A small segmentation model, trained from scratch.
Model: norm groupnorm, activation relu, widths [48, 96, 192].
Training: normuon at rate 0.0061, 9300 steps, batches of 256, held-out accuracy 87%.
Rows from block 5, named by matrix and row number. Each number is 500 + 50 x the weight over its row's rms, rounded and kept within 0 to 999. All counts start at 0. Numbers have three digits each. After the name is the row's rms in percent of the matrix's.
# conv: 3x3 conv (model.enc.1.2.conv.weight, 96x96x3x3, standardized in use), inputs 0-47, a 3x3 kernel for each
conv.25 096:599648603445510504443432405516484519447466498465494496546629601482486532495449484503573556605595565519540479519501407496488449464504432469475520459467496435482544479498536500557518443456442526502519370358422441495502465539437489557510538536551448495545457469488472459444533543558456468493427450497488551507514552565524527557457475503476508462459440439463480461528530511516476488454504505515548556556520529492518440518537534556523542435445438533553524527542528484591445491507419539543483513581474493441474522474501577509516509515538410388422412426415502532561538559497560502567470463502533557537406465486494564545431496459545534547560488516519506535573578585425430462534537485528532539527552578509459518513543541566527472571562571498487421414425387440465521517564543596602599538547486527469424546529456421430438538554524470449437457428411494544558380476479455514484407438442475451453539571532431426424445430453466496508397389489567597558440428405486506530496497540566527570549528569562526578539492508506515466505503529542493447571598573486478397508560435449504457501518467529536474450460490497485519527514511467461434502484461444419402492536519471468476435497498522497491541506545567492481482496518568577489587539486432522451536561512558572535463493496414418410543640589493525619416419441526518525
conv.26 097:508450564559466447525491513464524482437475438447485447534532505500511540500505469477515441538552463429505457528532528452454494528481570558461407472516475485488477363377425489538489463507426511559529507492486499513554492502486509501520433459521502399600487479510511507534437501530509515550559534456526477462436408504415487570483524518505432435534443467513515616523480478477532558509516485462580547474425439479543566598584594524505553567564489565600615553611555479471471463441527505479545474445468445501433504515408493480459510491491335445557535523461529509524502547542532457514460570458536519422491437535419489526432416432556562572564485504437482507496462505459517408538446412545490535565546533509532512421421395532551500577512566491487518496474592453524510439528520490489452557543512540556413570433451504469504546493490539481479543557548412470455435508509539568548478530493504532493445440468590439490423501654467573480447572571551608468564479526536416551443438435474439417470414397467473502510516402527558475515523626469501544545542486465541479606540518477522513559602491554467410524522456514453474478463462524583538522589476522459482442448425487436427475418418558557497525497485528528465484499483490445556406528596448529510542512487461377488420443468524532520535537535565547457507491452528541512
conv.27 088:521501437567401393595510441451461512547530519500535484589581641537506549525537627501484442568481529644473588467484470571542508524558499565569531533545520504561533567555569555534511487462478570522449554556581491605599603500486501500469485556535499522422534479438536466511481489506468489486466472490525548516484533471540559539517487491454454426534427456478516461507542501578556491437433394565487422562559482500414482486450476497489517468445452515496411487562489481438435415415539485434505462534424437470485397466493449434350506512486527541476443505530524447514553484461565548486559503512486533515481472478428428368427464428425439435518514503615565524546506477441438470542547498503476484506509504459465559484430482565532500526477449466510431521519533598552514482467511489558586461481565489480530531518493581578551521488490540545554565591577510479541473564634422552532535525482448436460488542588513531431546498452408406472495499491551550563453487487380424512444453508457491472412425550503486517508494427461407465544552485587646536536623602497534487504496411547534537545513443480481489458499495508575451570510464479435483439509528421527580492526512503522471493511506523548532562609574514520530440455497440480517566526508427393440523498521519465503487465408498510514507451497526495499483508479477520536
conv.28 097:469494556481455510502477410440459483513462396540544484519540537510493445509474427540548634530449493500395456459496501462550488466559520545588596489442513529463500499524538563512511495428408529603635441496546417461553503550478513560502446406440445498433420454478489429519470491439485543457471545542480482446394477507433543498516517429497495409459436373514532499453504544509510524432469488385525587442490614489499493466457436509502439491526519491579573476543487453478413465507438458541460491421379556520517526503497485548463470537481459545466412514522403501551490578619472466501520569593462439462483533572470514569541511586486511439562509519551452485509463423490433368487469464502513484518530465516524424573547553474456425586564523579471454546416450555404479434473496577552590503491497504486464466463493456504543513519503585602555475518482447458433504486526452470504527491498475433483450409433577543461511509447465517447578591606544547614488470522424484525492529475486625463522473597512510447505472441492526541465494448477510456453508587471559548497604634539485465539491530501497463524516472520568511482555529391501473448468452479483489445469470485477482557610569544571607495518523406348361568617641473480513482493483522504493472457492471515488615639599525516480413407438494528549452469480424452471
conv.29 123:532529494538504441520498426486518538427454494430501482444472547498542559553527539486400526510413535496468496570572546624585524587589516484493572515498529457419466536520488512523520571589501459403465476447499466492511431454508480435480514439393436469497423488577392502601456463515456472521497460483441439476480484487530472468470404476502393474517486492408422536406466573438496575610531449547502416582516445515503438559566519466540464478415431553459469548453476398358492433386416499408455473513531430468487457470463437494545488485516518475416575478440645527478541515527512443497488369459523397473507502449550483472487442459449552476449567473428543490449520559509505574483483506509502532506533571462534590462496504433463492525494506462396540555410539562450558371501531389459591454513594496498437478519452464514462431479549440497568488534538459449548497482588526470520504555552460524552454516520446471518531444492534449547444439419493520522528585583492510585470503642462461565546517538514495471582488509521440432508502482453476473558526465554550493555554512530532481549497489593514491479452510514470482523504477530561499538489511487518515464468448495534503533523489453513497470519520449516492470449462484473469424438459470487475489531531482510544503521568502527602461462468487515478489575519417478469
conv.30 107:503530458478462440520536487545491444549481453475435455419427459467479521470464527462481514468462486535569554476544494498481465493516491536518516576493450561453428572599582543586515483513520486481486469427489482454442468476492397428472418431502546496480570590549533582500507551544502500475454476504483423486424474519428482495579551553591550503438481439475515581459486532499489508422377446412416476514500481483438538428478554515528534458423480487496496494479558417477455469502501446469469464468520469543526523482539509444420426416579435532589550535537499519554444471515467546540521540467498513524430485473515576440498504499480497502501479437498508546502639544637614546571485481510519497428459471454474484511530497497551508492513506466540536535580461552414362515583503588593507529482452445411457466457559469510496525518472526549483474461436418425461526531578502479570537458484486492507533553540555458519521688521610569535460544548608484497510490529407468371447463420453424504483455481515558560572538509530482513495545614596629525469494548570489513457510485468485511578522501534477546600557450556601586604667551635562507573435525489490532510510496496545496456554501488520447553534491541504480509448468439441463546506463534483458606482462477441531504534512512455469521482511520471439512501500409446458
conv.31 107:513486502520494476558500469531512490565516473595549558513565441473529460433444454495521555504479522486427555448483589505530537479633549635552492548595560568540525460450500501467511523482524515514523485480542465502547472502520464501592429488520538478532462477506473509533437517453469509456486501514481429538515445540450421506476435373517424378489477432452426494441412483481471494459436396400469439442447476463451539483514547495454511549459493552522514544500480445433569434466568453456561515504495505548528556501525469516482498534491510578546432533530474515495497497517553556551481547550512530597403486482438476443511489489515443436493412426539398419550562499531543542521518510539506516500572556489511532415425477508510542484436500475525457463546421484558463496517366524535437518508463422502595490499586438525588470470488562505508571558541474491451496535494472520497494422512500453482434417464428481457461552383484492373502481446620477445571577489503451527475429524516354584442550555463475449523533564517457486537485531488447485512437526462481602459472549450438591468478554432434441467584534445485499477478444509434452565440478547472515560616642560598647529608581472489436499494425470453468496427527489422503511468450434460479495467481567527549481430485492430387434404373469453425473476450524519497
conv.32 111:506495520466508574446498540523529528413460511473465487524451505595504566524464480532489447549539525452576572493467494476473505430446495514517467474457468520464466444458460509493509588597546531477498484458524504471529464490476498525476477512495580559518533553483553493477495534535477488500461434417489467455531473461548510541596448466566508496519460429556534517521487511546471532547584551559539486627570513471505449501499473575548508558522530398430422481487496502462490540492470516478393476439448550455503513497496500513509475551524518538495518557582491542536508536518515473512573530502499491417474464485474450509516478495551527510451479479439356399549498542460456419534501485475482562474481511448501497490458538543450543523552529607512472540511457430443390563550540573503559476429454514493468518467441558489436574535499589561590527533524467442456596524449552514415547538541507513535472492543440486462544445432513370386636499580477471418482505407447464589435440556429475444487596521422442438507534509607556575586602528561587503535446457513472498510492479479487489425461430444439376561500474599544445522535465537518500556569486602581556543549519564523507537485446498448441518500479415383342536542517504558577463471444436477510460462524506505493542498527451412426479415416489475484483531563475457465
conv.33 096:391393454408405524431450499444443462465507528461427465457452401519529479489541531443445518453448500473560573429511594444547568519501545456501446491476433502457408454443422444438446499515521437422426477485451463484424523586560487547540500561487534444420505489439516471341523502469526546513530584487431447491447467446489445465527448534535491601569464520588470479571481536481452431418415513453435478522608630534527557477508533430523507466480495518582562551553554507502476505508504544491409580511479545574486558517472416483484442546492522511453439536516404431552491467475531574544538471542485465504444484481507536507388449493428489532409486592431408525531499520644589622554487494621525518574571566539506612540475526628587529620542462470464517496474490461458437519528477495527498523596536512608589548581535565548457537476463486464482472431452583520483553471385512525363535548558529545518575562531477582424588574504519415462460494452512507519526566509644504534625514531658516495417514511444463510528551550417341489445538465467531435439483540456525525548542499567571503594522557533530567513444467488464484539518534467425523436413498434446501464463447460422404505434432557526508527529511501500481513499553407404498449395396541547524500536520522494473510483460503474449486525419488510478492564481484479444
conv.34 096:447485464356513523404437517522493534540554562535511478509530506543473495572496504463558497566529444512598503510487540540502492624479440504525499600581522533571461543501405542480381564531456597548512611596493496576480513501543508486506461401441475417436541503383536544403478502577536482489495455456423503547444460435488481343468421478511396514559489547542564483530523447598548523559547609435471506461337355444527482496500475494613541420450537479501481584573450365410527518384541560443478493474517593520547546526539566553543523480494512492474519522514454474521530515550496427454581454459616547497536540560560548496576593508463501490422530512394443516469520519522503487551485448489526497537560520479518535446478504468437513546513496530551516508595533453514462528407365605530389581498384478499520488487467526554480546500512543494500560457457519494469478461463456459496520456458521472461542470480441454414491464464489526468551470456485509484524556490460503557467407485477475394462534522437475440495477535498518484490489460572575444430458471465470593472521496534503505503442454459469429491491387563520467553568527497529496495524493567521491495545538480522531438465469435450393544529483595586492506515503451434434508532514500457553584456519579488488445462470554589584497556594500472455537513497534566569
conv.35 098:487517450407512404436438390499476482448450470538539525512497521468487424463554486598576561505486535564519518478491450593624599466513568492463524461478585449374478577607590442514553510565566437462477548567547571545594505567490472452447426455492482559502412502451473542505500560561400454499466482460598570487542473456512508502533453475523472474477557549515555522469511544460501512502490559405433604415457570462423449524496490515490556515508470521499461519514519541478544523532480519577455417411415445442383486501489489530479504509494495501561517506533454450420394430449516489497517527523493477512511506446487474420466488501448494533493545547468496518479472485528492482487482490500478486514493472490516574460458504514520476476518527528477484484471500485541590558548513500598567552568578510479485521460536524478545445433484497466491550534482535517522577548571492388448425471470421438468492475539514478436510439463503583576448464376479520471449494551479400480478511423511602473387476428483473469486477473521543512544571487450542568496503559493437489393420508570569515433387452544488521582577550430486419558629530483450459482456466506434503546522552558549581529493527561547467533522493441498501574572516584515509508444508605548489534497421496533541362379436447452441541492568513475493541536565479487555
conv.36 093:422407440485400478492501577447478457502522522504529474501557547465467490534386466441484412440529432389432469522533536544539533567535481519494489500491478518513495459429425473488513482510500454392469483446501566549534512488519515472504410439470499527505503534469518487486549530539513509471506456456478465493507537432552588463588521540501482459542505511489432447521468468558468488563519433528612479567602424548505510475535409541499496551508521446489496544553512503463438450424431474361526479619473480594477457498508446452404494499451440469443457498515510498521483525501493501499586469469526499518473641585452524456446484515660528520559477514571510487504539399517578480546603512458528498504504515474491478457528491540528513533450526514568444550559421509513363401512516495507470514500467457447521430460501486487543457515563482487506464446472458602447508573402532506400416446450396437446408423481414472535578631492469450517522462530537549601511552514520510508511570519495500471477413479521444482469405370497463603483464476503476540485467525508474471537507539586575561499484463498515461474464615456517520488376501559541575564496613486485571642636456575633460557568507446453452502490539460487519626573573598529529517513487428485484565519530496527476463513423504480422564514447533468480542527535493432450
conv.37 101:536512499470457507435490523440480520477461500491492523451444516417460472554538521602503438593459385595503479539512523470452489508513449512457488527433473599519511468543536422510505437503485545481446524468478429540457471493577473498554596590549572488481579499440530520447507522498450512435544559524497503463560492436469380433553443465512458432453530482539588506590490465496512463469594575481586566506482577539555501562479455491464496462537529565504469497470477524444501512596491504615425549508535521502572482539579639632575558529451537479495457524485524588539554579539481449442452522544520626571567566547521543544467485458489568422527522467479549461474486531451532540456636624516495523473509539480512484471441444499551616467543504492447448420467494453524541512515531505529535510494521420492483475495465510488559494479503473486525477533489664588545580542507502430412424442443469421416491521528464465510486480475452499513404460459453563581519550484461383555477488525503505488465500514494555516519535550470608541464549460535485521503604532410486497466474482475517551493479483439474453478570584404593545479578595457463482516504419534493449467492497470531491527508488519504494491485468536541423531535499447491422451477530433407398497542524491547549506443414471455471473505518457455442422452518486505507
conv.38 097:492476478454484470442489521443422451476494516448463502552548548471467478480447438458457391529504419443501439564574527496510508507505493409439473490534470499527490563545515527514476510478440467553553509525553511490512498481435453464547484443485483468498485391534469389488504471543518543607544542540494450503581552548578536566473417450430460453443509520454481536425454477520495501454477439518497406437427434549522493571535568579525512530537566532574627538497602511543480573543547476503523465466532522526512529573593553560618491516597571580580386427490446475431443462464459527493534563549541531531433457385411451378369439465441468511502519574476491550500467390489528514451495431519521500605542499535524451525537481508469530518505596501439483537479492530565546481503503551455515513487420506499436485477461500444496505522472516536467493518459518534601539501545468451469529571584525550512584592549400461542424516559481428489489571540501552517568557561430522483391474447393436473521470453561503524517504510489493483467486526542439541505505487524536528434451479476497511480507484442474427466518549477521507431459448449516394568564474561544489547539432526521454467442429443437451472446489571475511437457520437439481419423385506577502495499488448509491442422403421464522435454521506508514425424433559479456
conv.39 097:629696606513567524475553544581553478539591521455510440515512502441541429443539409518508507584511508542535529489505435439519498471449496506475470518496512481478438532524587497466495517507494523505521580491517545562510569640589522549657609518603383540551510497539548535452380411463379389426481439514496534541439534513466462463376476480472435452617553472477506515514475526517487461541563511481590566490556572530537525417520514443466462479542559544455510525484540469434504518419481573486475425460475574503439532557528488493518499527502507576628556540537568552561538579603507495452518482455469536546476420508569576585545548528408491502446443497440437531522468592559479462502579404475509500519468541543499537476483477451539518435451528478489426486502407362495490537530527490501484555501479497510487563539491531440480471479457484483459514516518534455521513528545475453478486485461471457416488475414403516507501467477465454528492494499504507533433466556565423522483469446368524466570507548566506487540599519504496508534559529518478521464471469420505490463418402463453561480411518518472553456468580534600525580520520527563526466533572487449546471496515486519494494478506408421472514489492561562489507425468507521452583539508439452504516504412561513500495512492465499512517519514483444460510527507510493544