Weights of a small segmentation model.
Model: 64-pixel images, norm groupnorm, activation relu, widths [48, 96, 192].
Training: normuon at rate 0.0061, 9300 steps.
Data: trained on aerial photos of the United States (SatlasPretrain), 101725 training examples, 23.4 epochs.
Rows from block 11, named by matrix and row number. Each number is 500 + 50 x the weight over its row's rms, rounded and kept within 0 to 999. All counts start at 0. Numbers have three digits each. After the name is the row's rms in percent of the matrix's.
# conv: 3x3 conv (model.decb.1.0.conv.weight, 48x96x3x3, standardized in use), inputs 33-43, a 3x3 kernel for each
conv.9 113:515543506479515484481515500478447490499456506512481513480514451458513443464531460472503554485518568477508529504496482514516473515500438480466488489475491549517534487442496488419470487412457525534551535554572549543566440517456434531474423530472463465479461476494472502509513550577509556579463503520
conv.10 107:498514515487504499492512509501498510493494506519521533513503494528515489538524492484516538503534537493515503517503509518511501530514497525527512480485465467469450532526505557549533530508493462482495491503514490498515520522484492503465486507478529504515535500509531486494514518551532525550539531542
conv.11 120:547524446522513451522526487491465506481474518488512559513530546476503521461484516525532527512511507500487457439486487465502493465476478454480474468480476500537513492518516512525514502499511502519524528522535547531555420438406443471438395450421381351335401381350399390378580563596537544562554559575
conv.12 141:542533551529536550512528543511519525492495513490495514509503533542526554520514535479473486499491512523517533499511516497508511494501503490504504498524524476505510472471471461465464461455452564566578547549564528538550503492496508500500499494498457445438471460456475470468510504498527513499553544523
conv.13 081:457465511425442490411439498525503468524498463521491467488461481519495506494478484491497510510507507490483474499494478491489473489486463530524521551547540529534533525508492522510498509485479534504492543518505542524511493495508529522529530530539430440452452458463465462465513498502516494488527503495
conv.14 114:419459484438474509434436479547509499496477462518505492460466456464464460472468460448464464464467455484494484550518453511485434521522468541529511530510504546510494456449445446439430476488455448454482496510550552557580473448475490483487461458444543550576538545562567563576595579543568565543540550542
conv.15 106:543534498497524447446479437512502486467437462502458464504469497530480480474434440564525495555533491506487456452496547485513560439476499497474493506533548481485503525553586543566620530541599488527503459488496445505510484524536483515534503569573465474443459475458471466449496481494489493477434465448
conv.16 085:466481535480478529494476494490470450496486456535550493496514509526547563537559576504485443526516479523541505504539507534551524480508495492502528504515515488484470591536513583525500617570549461468416481482445492514470563540572526528587488493537494509529529548565526549563527517485495492470521509495
conv.17 097:471516560454501550440487535414406408439433436484483485576587566564582564503531523516510495533529522517515508547533502546534503544529495596586590593586589567560561478454476437409427414382399545549528550558538544554533510526518504520513495515512460466471450461468443454459539538527559558544560557541
conv.18 093:519466463566510486547503484511531534457455459468449464480449459511463468474420436485468484474442483464439483449453478431442494446476512500465458466453466464468490470526524517584570520569541506525543512555556525579582542506503501435421530461448489488501484476499443433454498501511494506523505524536
conv.19 085:550506496528484473480439418491525524464488477487506494516472450530496476508479463540522503519512508510505517449459476451465505441463513510480466510484478509497496459497504516559567493534544529543546535546546559570561594558501554515453559517455543534549506501534487487527513502507502486499507494506
conv.20 092:524523546527530563538545591490497454522534493518521488512459487494433463507455492557512469553498450534487440518520523493494502506500498479484496444447459456457466533521496470473451459465453477511512480514516479513521553499534543478507533477508518527527518519527549549556519515513458453458424431451
conv.21 101:499477469491481478511515490467482504441447461464473466477458467524511495539513497462432447495481491471477481537532523519503497535533526482502522519527543551558567508518513509520514530526532481486443468476441496497468547518508531491483512479462486522521506522531471475473473517502482512514488529539
conv.22 128:519585551488537519466501481478482528477486547488519547456468466466497470453480457518468458546508472507469427539509488577529474520484426408426424432453442489475459546526528552516540532500530522520518509499510490486504392422400460494450461496448443468491459480499472470498506512527517512531450445460
conv.23 105:496503507470485495452456470463472473471471464506498481495461474506481498524499516494481499495497517551559586484495480507515484547542515496493490496491497501482494490486458528509483543520490502455457540494489514481490463464451521533518516546531453479507487524539525548563522491518515494519538526550
conv.24 088:488511514494507509488501497471471440481470460467476478461454448448445447450454469534470432510452437515468472551533502527517489476468441502512528514519514512532507492496512484503520465492521535548569553548554497495495553557527549546534503487488609579564662643634610593582515489468500475473461452442
conv.25 070:415423455458473506482498531540534527507501495507495486458489491461487485492508502463494465462490455485508471540545515530534509538542517522544555527535541533532528592578577558549551578576572531509493571551529535513488544551593516526568513523571577588600597606616595607618499497495513511500514497478
conv.26 108:495494520477491495472498488479470487476485496481488521504493500484499454504505501440429477486494501471500507492460464524492509548517521457454438491494502511532526508537501511542529430479504511480428554516512596561521523502480550510512533469461525501454518485461540517472492501499558555537567537518
conv.27 100:525525553527512535458437463427443463427454481451475484466485453488517492491521495480462435501512499479504519497520469505522474473478453477489494510521542457458485552539537559550565525519546519519499531515495490468452507505512561566549550544514602602607595589588563560569456499475496538502466505486
conv.28 116:548542566529478532519405446485584553506576474550522430489493463536531573592567581533524421533499425523520473509503484458478452471506497498514548537492509529437471524456457442453435479537505521526572490494489439471496555471504548482504527485517472469441482463392448432354545519437487488405459433395
conv.29 077:482458401463462433476486487530536525538553525548553519490498521483487499537536540522536529527526493566552505536514546567531542600563570553498446546486441592526502504502486506512498457465457494497506494508517453471494577587554599611547585601535559544566551531551588568587519532514530541508536533507
conv.30 108:446453439464466450475472462486484469453450446470472473532531522524520506523521509516529535506518527493510512536532548512521536500509528489493493521538543558574586475496506512530535513526534470480478510518510541541531580558546566541543549539555489487490482483480479479469449473486479503511504520520
conv.31 081:605563549547499504455406414431479486434490498494535528519502506535538560444455484464508490526569522551583523476519522504541529492524516467474493490497507504502503532523504552551536503501505504487470485454436511479465450418413481450449569550548551530545533506511502468463506536520499529506507541525
conv.32 103:511491476473462466485473499468525522470528525502549523534587570490539549479521511514551507548574557492531506486505513512518543506520560462492482503539515504530528475461516490499527460472504496467435537495438565544484537502470542504494512475479529523508530539489553555520479501443535570508529566524
conv.33 105:434455518488495548518555586519535523525527483474484470444504569446492510514527513537516469521485414522488427475451400492490468549560551485460479465431454484480497505440473548539577537540572470446491466455515485488512499550560457495518461468494534525501468484477435457458442523520399477499487557576
conv.34 083:457480457447466447504516494544524537531516525539520528524554523504537507476514486517523528527530536483497516523519521508500508485482493517518547549538557527514535580562587534520538484466482474462449485485483497507512506551523542586551516552517506492495473460460480459472484474465557544529537530515
conv.35 110:513475491495446483450413457493478463464441419506497484460440452460444455449442462503466462487452445509474466480491484455481479475508495439452462455473465483524512491487464518521482533528487457472465481488474509518496561523519532486501486450474474464474496487483487491497545552575497509527511512524
conv.36 091:509517499541547521540544526508489480496470458520490478559548570471439453435390393496501548523515543490472497409417436485487503453470470555568578514514520530525522551536531555539546538524530559544533537519507557549544443461491462485509448457477453476507427449472524547565489506516535556566466477486