{
  "arch": "unet",
  "model": "segmentation model",
  "dataset": "aerial photos of the United States (SatlasPretrain)",
  "train_examples": 101725,
  "image_size": 64,
  "crop_scale_min": 1,
  "horizontal_flip": true,
  "num_classes": 8,
  "norm": "groupnorm",
  "activation": "relu",
  "weight_standardization": true,
  "pixel_unshuffle": 2,
  "widths": [48, 96, 192],
  "blocks_per_level": 3,
  "block": "plain",
  "attention": false,
  "upsampling": "nearest_conv",
  "init": "xavier_uniform",
  "optimizer": "normuon",
  "muon_scale": "match_rms_adamw",
  "lr": 0.0061,
  "momentum": 0.85,
  "nesterov": true,
  "orthogonalizer": "newton_schulz_5",
  "adamw_lr_other_params": 0.0013,
  "grad_clip": 3.0,
  "steps": 9300,
  "batch_size": 256,
  "epochs": 23.4,
  "lr_schedule": "wsd_sqrt",
  "decay_fraction": 0.2,
  "final_lr_fraction": 0.05,
  "warmup_steps": 270,
  "weight_decay": 0.03,
  "adamw_weight_decay_other_params": 0.05
}
Rows from block 3 of a small segmentation model, named by matrix and row number. Each number is 128 + 24 x the weight over its row's rms, rounded and kept within 0 to 255. All counts start at 0. Numbers have three digits each.
After each channel's rows are labels from the 100 images, of 14848, where the channel reaches its highest value: "patch colour" is the nearest of a few named colours to the mean colour under the peak. Only what is clearly more common there than usual is listed. The data: aerial photos of the United States (SatlasPretrain).
# conv: 3x3 conv (model.enc.1.0.conv.weight, 96x96x3x3, standardized in use, each kernel summed), inputs 0-95

conv.26:108162143132096129162171140154162136130145127142127151100090135094117150110117080141138140183116146115137135114139088081150089127129148095120111154114124105184165136125123150176129105131069101107120108101157107138154122114128101111139147124132143119127152078118157123142146168145107095112
patch colour: grey

conv.20:114140106134129136157152142118134122099148106136104140136094087092081130129082147106134155148133147121106142138170132162105091123164143114133106137157136117133131162092146111138127124170135151161099152103123123100109129080121105159138152094124151112153111198131072185134111105139132140107
patch colour: pink

conv.82:168108109148141121171110182133119134128150130122125126111161135115069173112121126104150155141108068145137164135147087103093102135109177155084127128106117134071157146134162115151114117136119099163124125097152113140108114094117099145149116146118127137115142155148111172137137123108147136094
patch colour: grey

conv.2:184134119095160105133129181104134124086143115157134116128145115138111109127159103114173146129152081142121121165144086108101122153107142152088101117121094147121138115134147113129161133138100123171125135118158163096121136126163099122103088144115142072149098161107129156181128107127151136113
patch colour: grey

conv.83:156094125114071118110128137147169115103115157116164111131118146134126102138138100165166106121115138136127123130105119133143138162147107125123166160125081103091173113127135170133134092119077133130160120132159113110165157140178152088128081123086147068135113126130142120149123119119163140128
patch colour: brown

conv.21:122116135149119114156140154167123113121126096130121126125092151147155139113103085152114162065084141147093154083192118115107139126142132106097163099140099116134118153147072132117148113146159138132134159119124133158122075142123118132086148125178135125128171115157104149122146115159124126112
patch colour: pink

conv.63:096124143141087181084143105155136141112153123171134143115130190126088110133171135135144120096128154086141094174116097119143081143165139115138135167114128138135120120123144122138138145113113151093141095120171159083114132111132107109141124147080139123135117126153171129129108089138090112128
patch colour: grey

conv.9:112140185162161107175146134114099113127109100123133103149144159110126163126135120149153156140114113129110120126125084114127082093126182105089144129133107154105117154128112166139087095149134118160149123121111101153092105164117160126083134161148100094143112128128160130149153144151127109082
patch colour: pink

conv.94:109152119163121111172157131129136098124104162111142144168128137083144154126108167123149113122120082136111136130163093134128137105132132111116134130122110104192151171125101097134110093133113130101077115152145191129092142122167103139102171118151151095123134124091156125153143096119108105131
patch colour: pink

conv.85:133134102124114138089115136183155092088108131104112121098119162158116159144125106194132121115099139118128141172152119134114121105149110143142162139125074093170115146113130141091150150095135146139131175088158155090115107170131111129121121091126166125131108100158111128119149115123102157137
patch colour: pink; white

conv.50:120113106137166119144156121159102168105084156118155163120148156087155146160120153095104088134148144161083070118096124140147094157124108138131106141130149123162140119110132117144098144092101133137198091127132124139132116094161158123129092115146136115113128124102146097116138100153146143150
patch colour: grey

conv.68:109107137161131138147136137092132115118117109116136103102101093101117112129137132158144172120062119089114136102133157141113116126107146086112155156152109131095141169146158162126146094172134132146111087122131151134141148155153168139093094139125183083138137119174117102148117103160121149108
patch colour: pink

conv.73:111129117156131137180168122141074105112117112124113112132082129114122150129136130128113131144096134133152132139111109114086116134142130089179105132125140142156101174175128152178072146108139140112142095091099071123107120122138100150106137128145138152105158116128122153155163162142106175121
patch colour: pink

conv.67:155139115152122114135156151127159144079116124147126099132133097144132117159122113142120108165149097116179134194095152086115166125103143123095127137132125130151121161106138118104154146122120147107126155098128113166084137089137117093085156090143147162131153126131129126154079132081126153092
patch colour: grey

conv.44:133135170146133131154113103117116157102102150145136110096120148079108154089106140153129138152125160129141131124155082144137083109113111133145072155143139129103166150155117182108124142110138108161087092153126128131158098121130101116166123157147164104149091134095104152098112136169130140100
patch colour: grey

conv.22:152140169153115170134135101154145116080126120144142099139131119109109123103103129113177131160120143122164105141137118128122081098149160150110120173135085159136134115093150137173109124144118113126099140122094138121089163106129095094142120124168160111145136179088134155085089105146131132109
patch colour: grey

conv.33:128114087161118136156121108147116148111125134118134119083096140091147128115125142109177104152154155120139187141159111086164108104122130112152069172097162112129144146167119162165128094121115105144107100125129119123115148097144090091159156111173150099132145140111147123116139108102133139136
patch colour: grey

conv.90:134117104145139140146142101158103147074117093132112132140112117125121110175113118129122124162176172135105174128161138175112119141117147086110070125157154108144126102148155150140094130130155154128087137155105132138112116095123113063116172111150135124133132111124075143114108127113154152147
patch colour: pink

conv.89:126131149095173096091119136120106160130088105130105118102123136123127151170156182124134161161104108142130112111105137124113089143160107136120094165111140131150140086084109112128147143132121075144128116097099175141142145158108168129138124140150145106147104173098113097131123177131148098143
patch colour: brown

conv.61:131119115177078134187163140122161086086179098093140110142135117112121153142100142141131130149122131126151136165118163178116099129117150159141142133134100137125170159126152136103091081176113112152145131127161117107085115121109085132111108105098143138105141128108120131119142101102123126115
patch colour: grey

conv.25:137108091153141119152119140155153110106088130169172147114146092087108145106161177151124131094115109120116146181121088118112108135083137122139160143143115138113154164152124150093149097117126148111132136146125156144118126132197141083139115125101117118099151143071146119107146121111095130132
patch colour: pink

conv.60:177128160104127166105112117150151141111151075169150155126103135111127164117138157084113102150120131116111113136112090102129060138107143150136089151094132140156171088093152123169136128115147145130141127124123146124140139154136083101172154149126148115072112128106148141102126142126121122117
patch colour: grey

conv.28:173117094114123144165128086138121124109097121135132103105104146148149158132140107162180104102109137147129142107164111165116157103132159104112153129120083143112106123145146154135102115148133165125097165145095091160085120144124148131114121096126110150110112126122100167111175066156136137158
patch colour: pink; white

conv.80:092159102124091127168118141151128111125121161102152099082143137069181135141124135133147136129122120155141122126178149108127133110139134157141071152136100111153112173173116116107119150132121100118148090124140140076109154113133108145130118123163164102132097139100129105145160081137101156133
patch colour: grey

conv.7:163089189109146130145106126123176127123101096173120129119165087127123159135137143137103124162146080177116139123111199124107079095106130124125126126151118160113127109113158116106142140161145134139149118138136106103087155113098095124136086136134132169139125104116083134121122118131138128150
patch colour: grey

conv.86:084133094131109148157131161160112142136100133077140101136144117103147158112185147089134138149108079144111161141165095103100100128127109112146151134136127068137158157124143112138121100094126145125132135135174110141134151093108151115151165086135184107153136130143106153107126109102125136124
patch colour: pink; white

conv.48:147135133112157100140118141098098157138105095123116121147141115105116139086130154097140122104110154116124148161114130127099107135134155129097076144161191135139098139137132141117116112130176136133104087161121151128150151145161130077122130210096141103076155122110119133155125092123142138148
patch colour: pink

conv.54:085154103128146134116135097158126141162100117121121126117087162128141129105104128166088131108138124166134108156143171136102122114138149108114124136100164126168126158150094110112144114135073157123158134129110158107127124190165134090122108125104088105092167131151138079133157102134146121161
patch colour: grey

conv.84:139184109106098117184134134193104129115114141124106133134105152094147166142114087151112144123131109141118123115121108116127084155109178141109120174081118093107134167146163150157145147124116098104096149097103107135127125140131120106144157124178113110097156146106139109109147150141134114108
patch colour: grey

conv.39:117124124111145154142129112118123182130149104135135100113126142112143176100122133114102147154123118166148073176120163113122115125103135177176095128080125154158122145126095098145114133144151124140183116093092113102135119118087106171144083099144123132117081167119136157128119135128126115129
patch colour: grey

conv.15:114136155133153131108117071088132137143089167125134102135115085119138126110149116139108190164129101141124117135107152077118097113123134158136136142131172142095158101128175133164151126128109108129121116112144158098139171132135103106151091128106144111134110156086164110131105182146134098152
patch colour: brown

conv.23:148137139115077098145138153136130116133121138153106089162141118101083093138121085124143117119136131178120115140105158142104095144116111106159114128148100146182128115140156141132136135177133113088154100155114118111137152082115086125145105125172132101116141107135119133115200148168107156116
patch colour: grey

conv.62:138106095127088097135103156172132107132117165103118123135188167139129127167109141142154095077148144141141153098146146095117136086163139126129116101148115103175107144146104116118086137111163140102107103113148120143098126145108153151084134115160139112125150083157125121151158094117125153131
patch colour: grey

conv.32:138142159131176119077114143128158107117114098162112134139099147141158143162112100133104133105133148167096138119149154129129129111151120117161107098103148148140121146081116155132118104149173160176163130152105157133124099136138126128083096126143106107092161071106112141089165137100108107134
patch colour: pink

conv.42:142121129167078195110144102168147154116143075174136108118125119118090097113138086135111132170142097141145105132150157123106082136119116136137115162102126145180128140112149095153177133143102103097116099095143131160139141090143131137133114105107144086154143135118144142118131131108153129129
patch colour: grey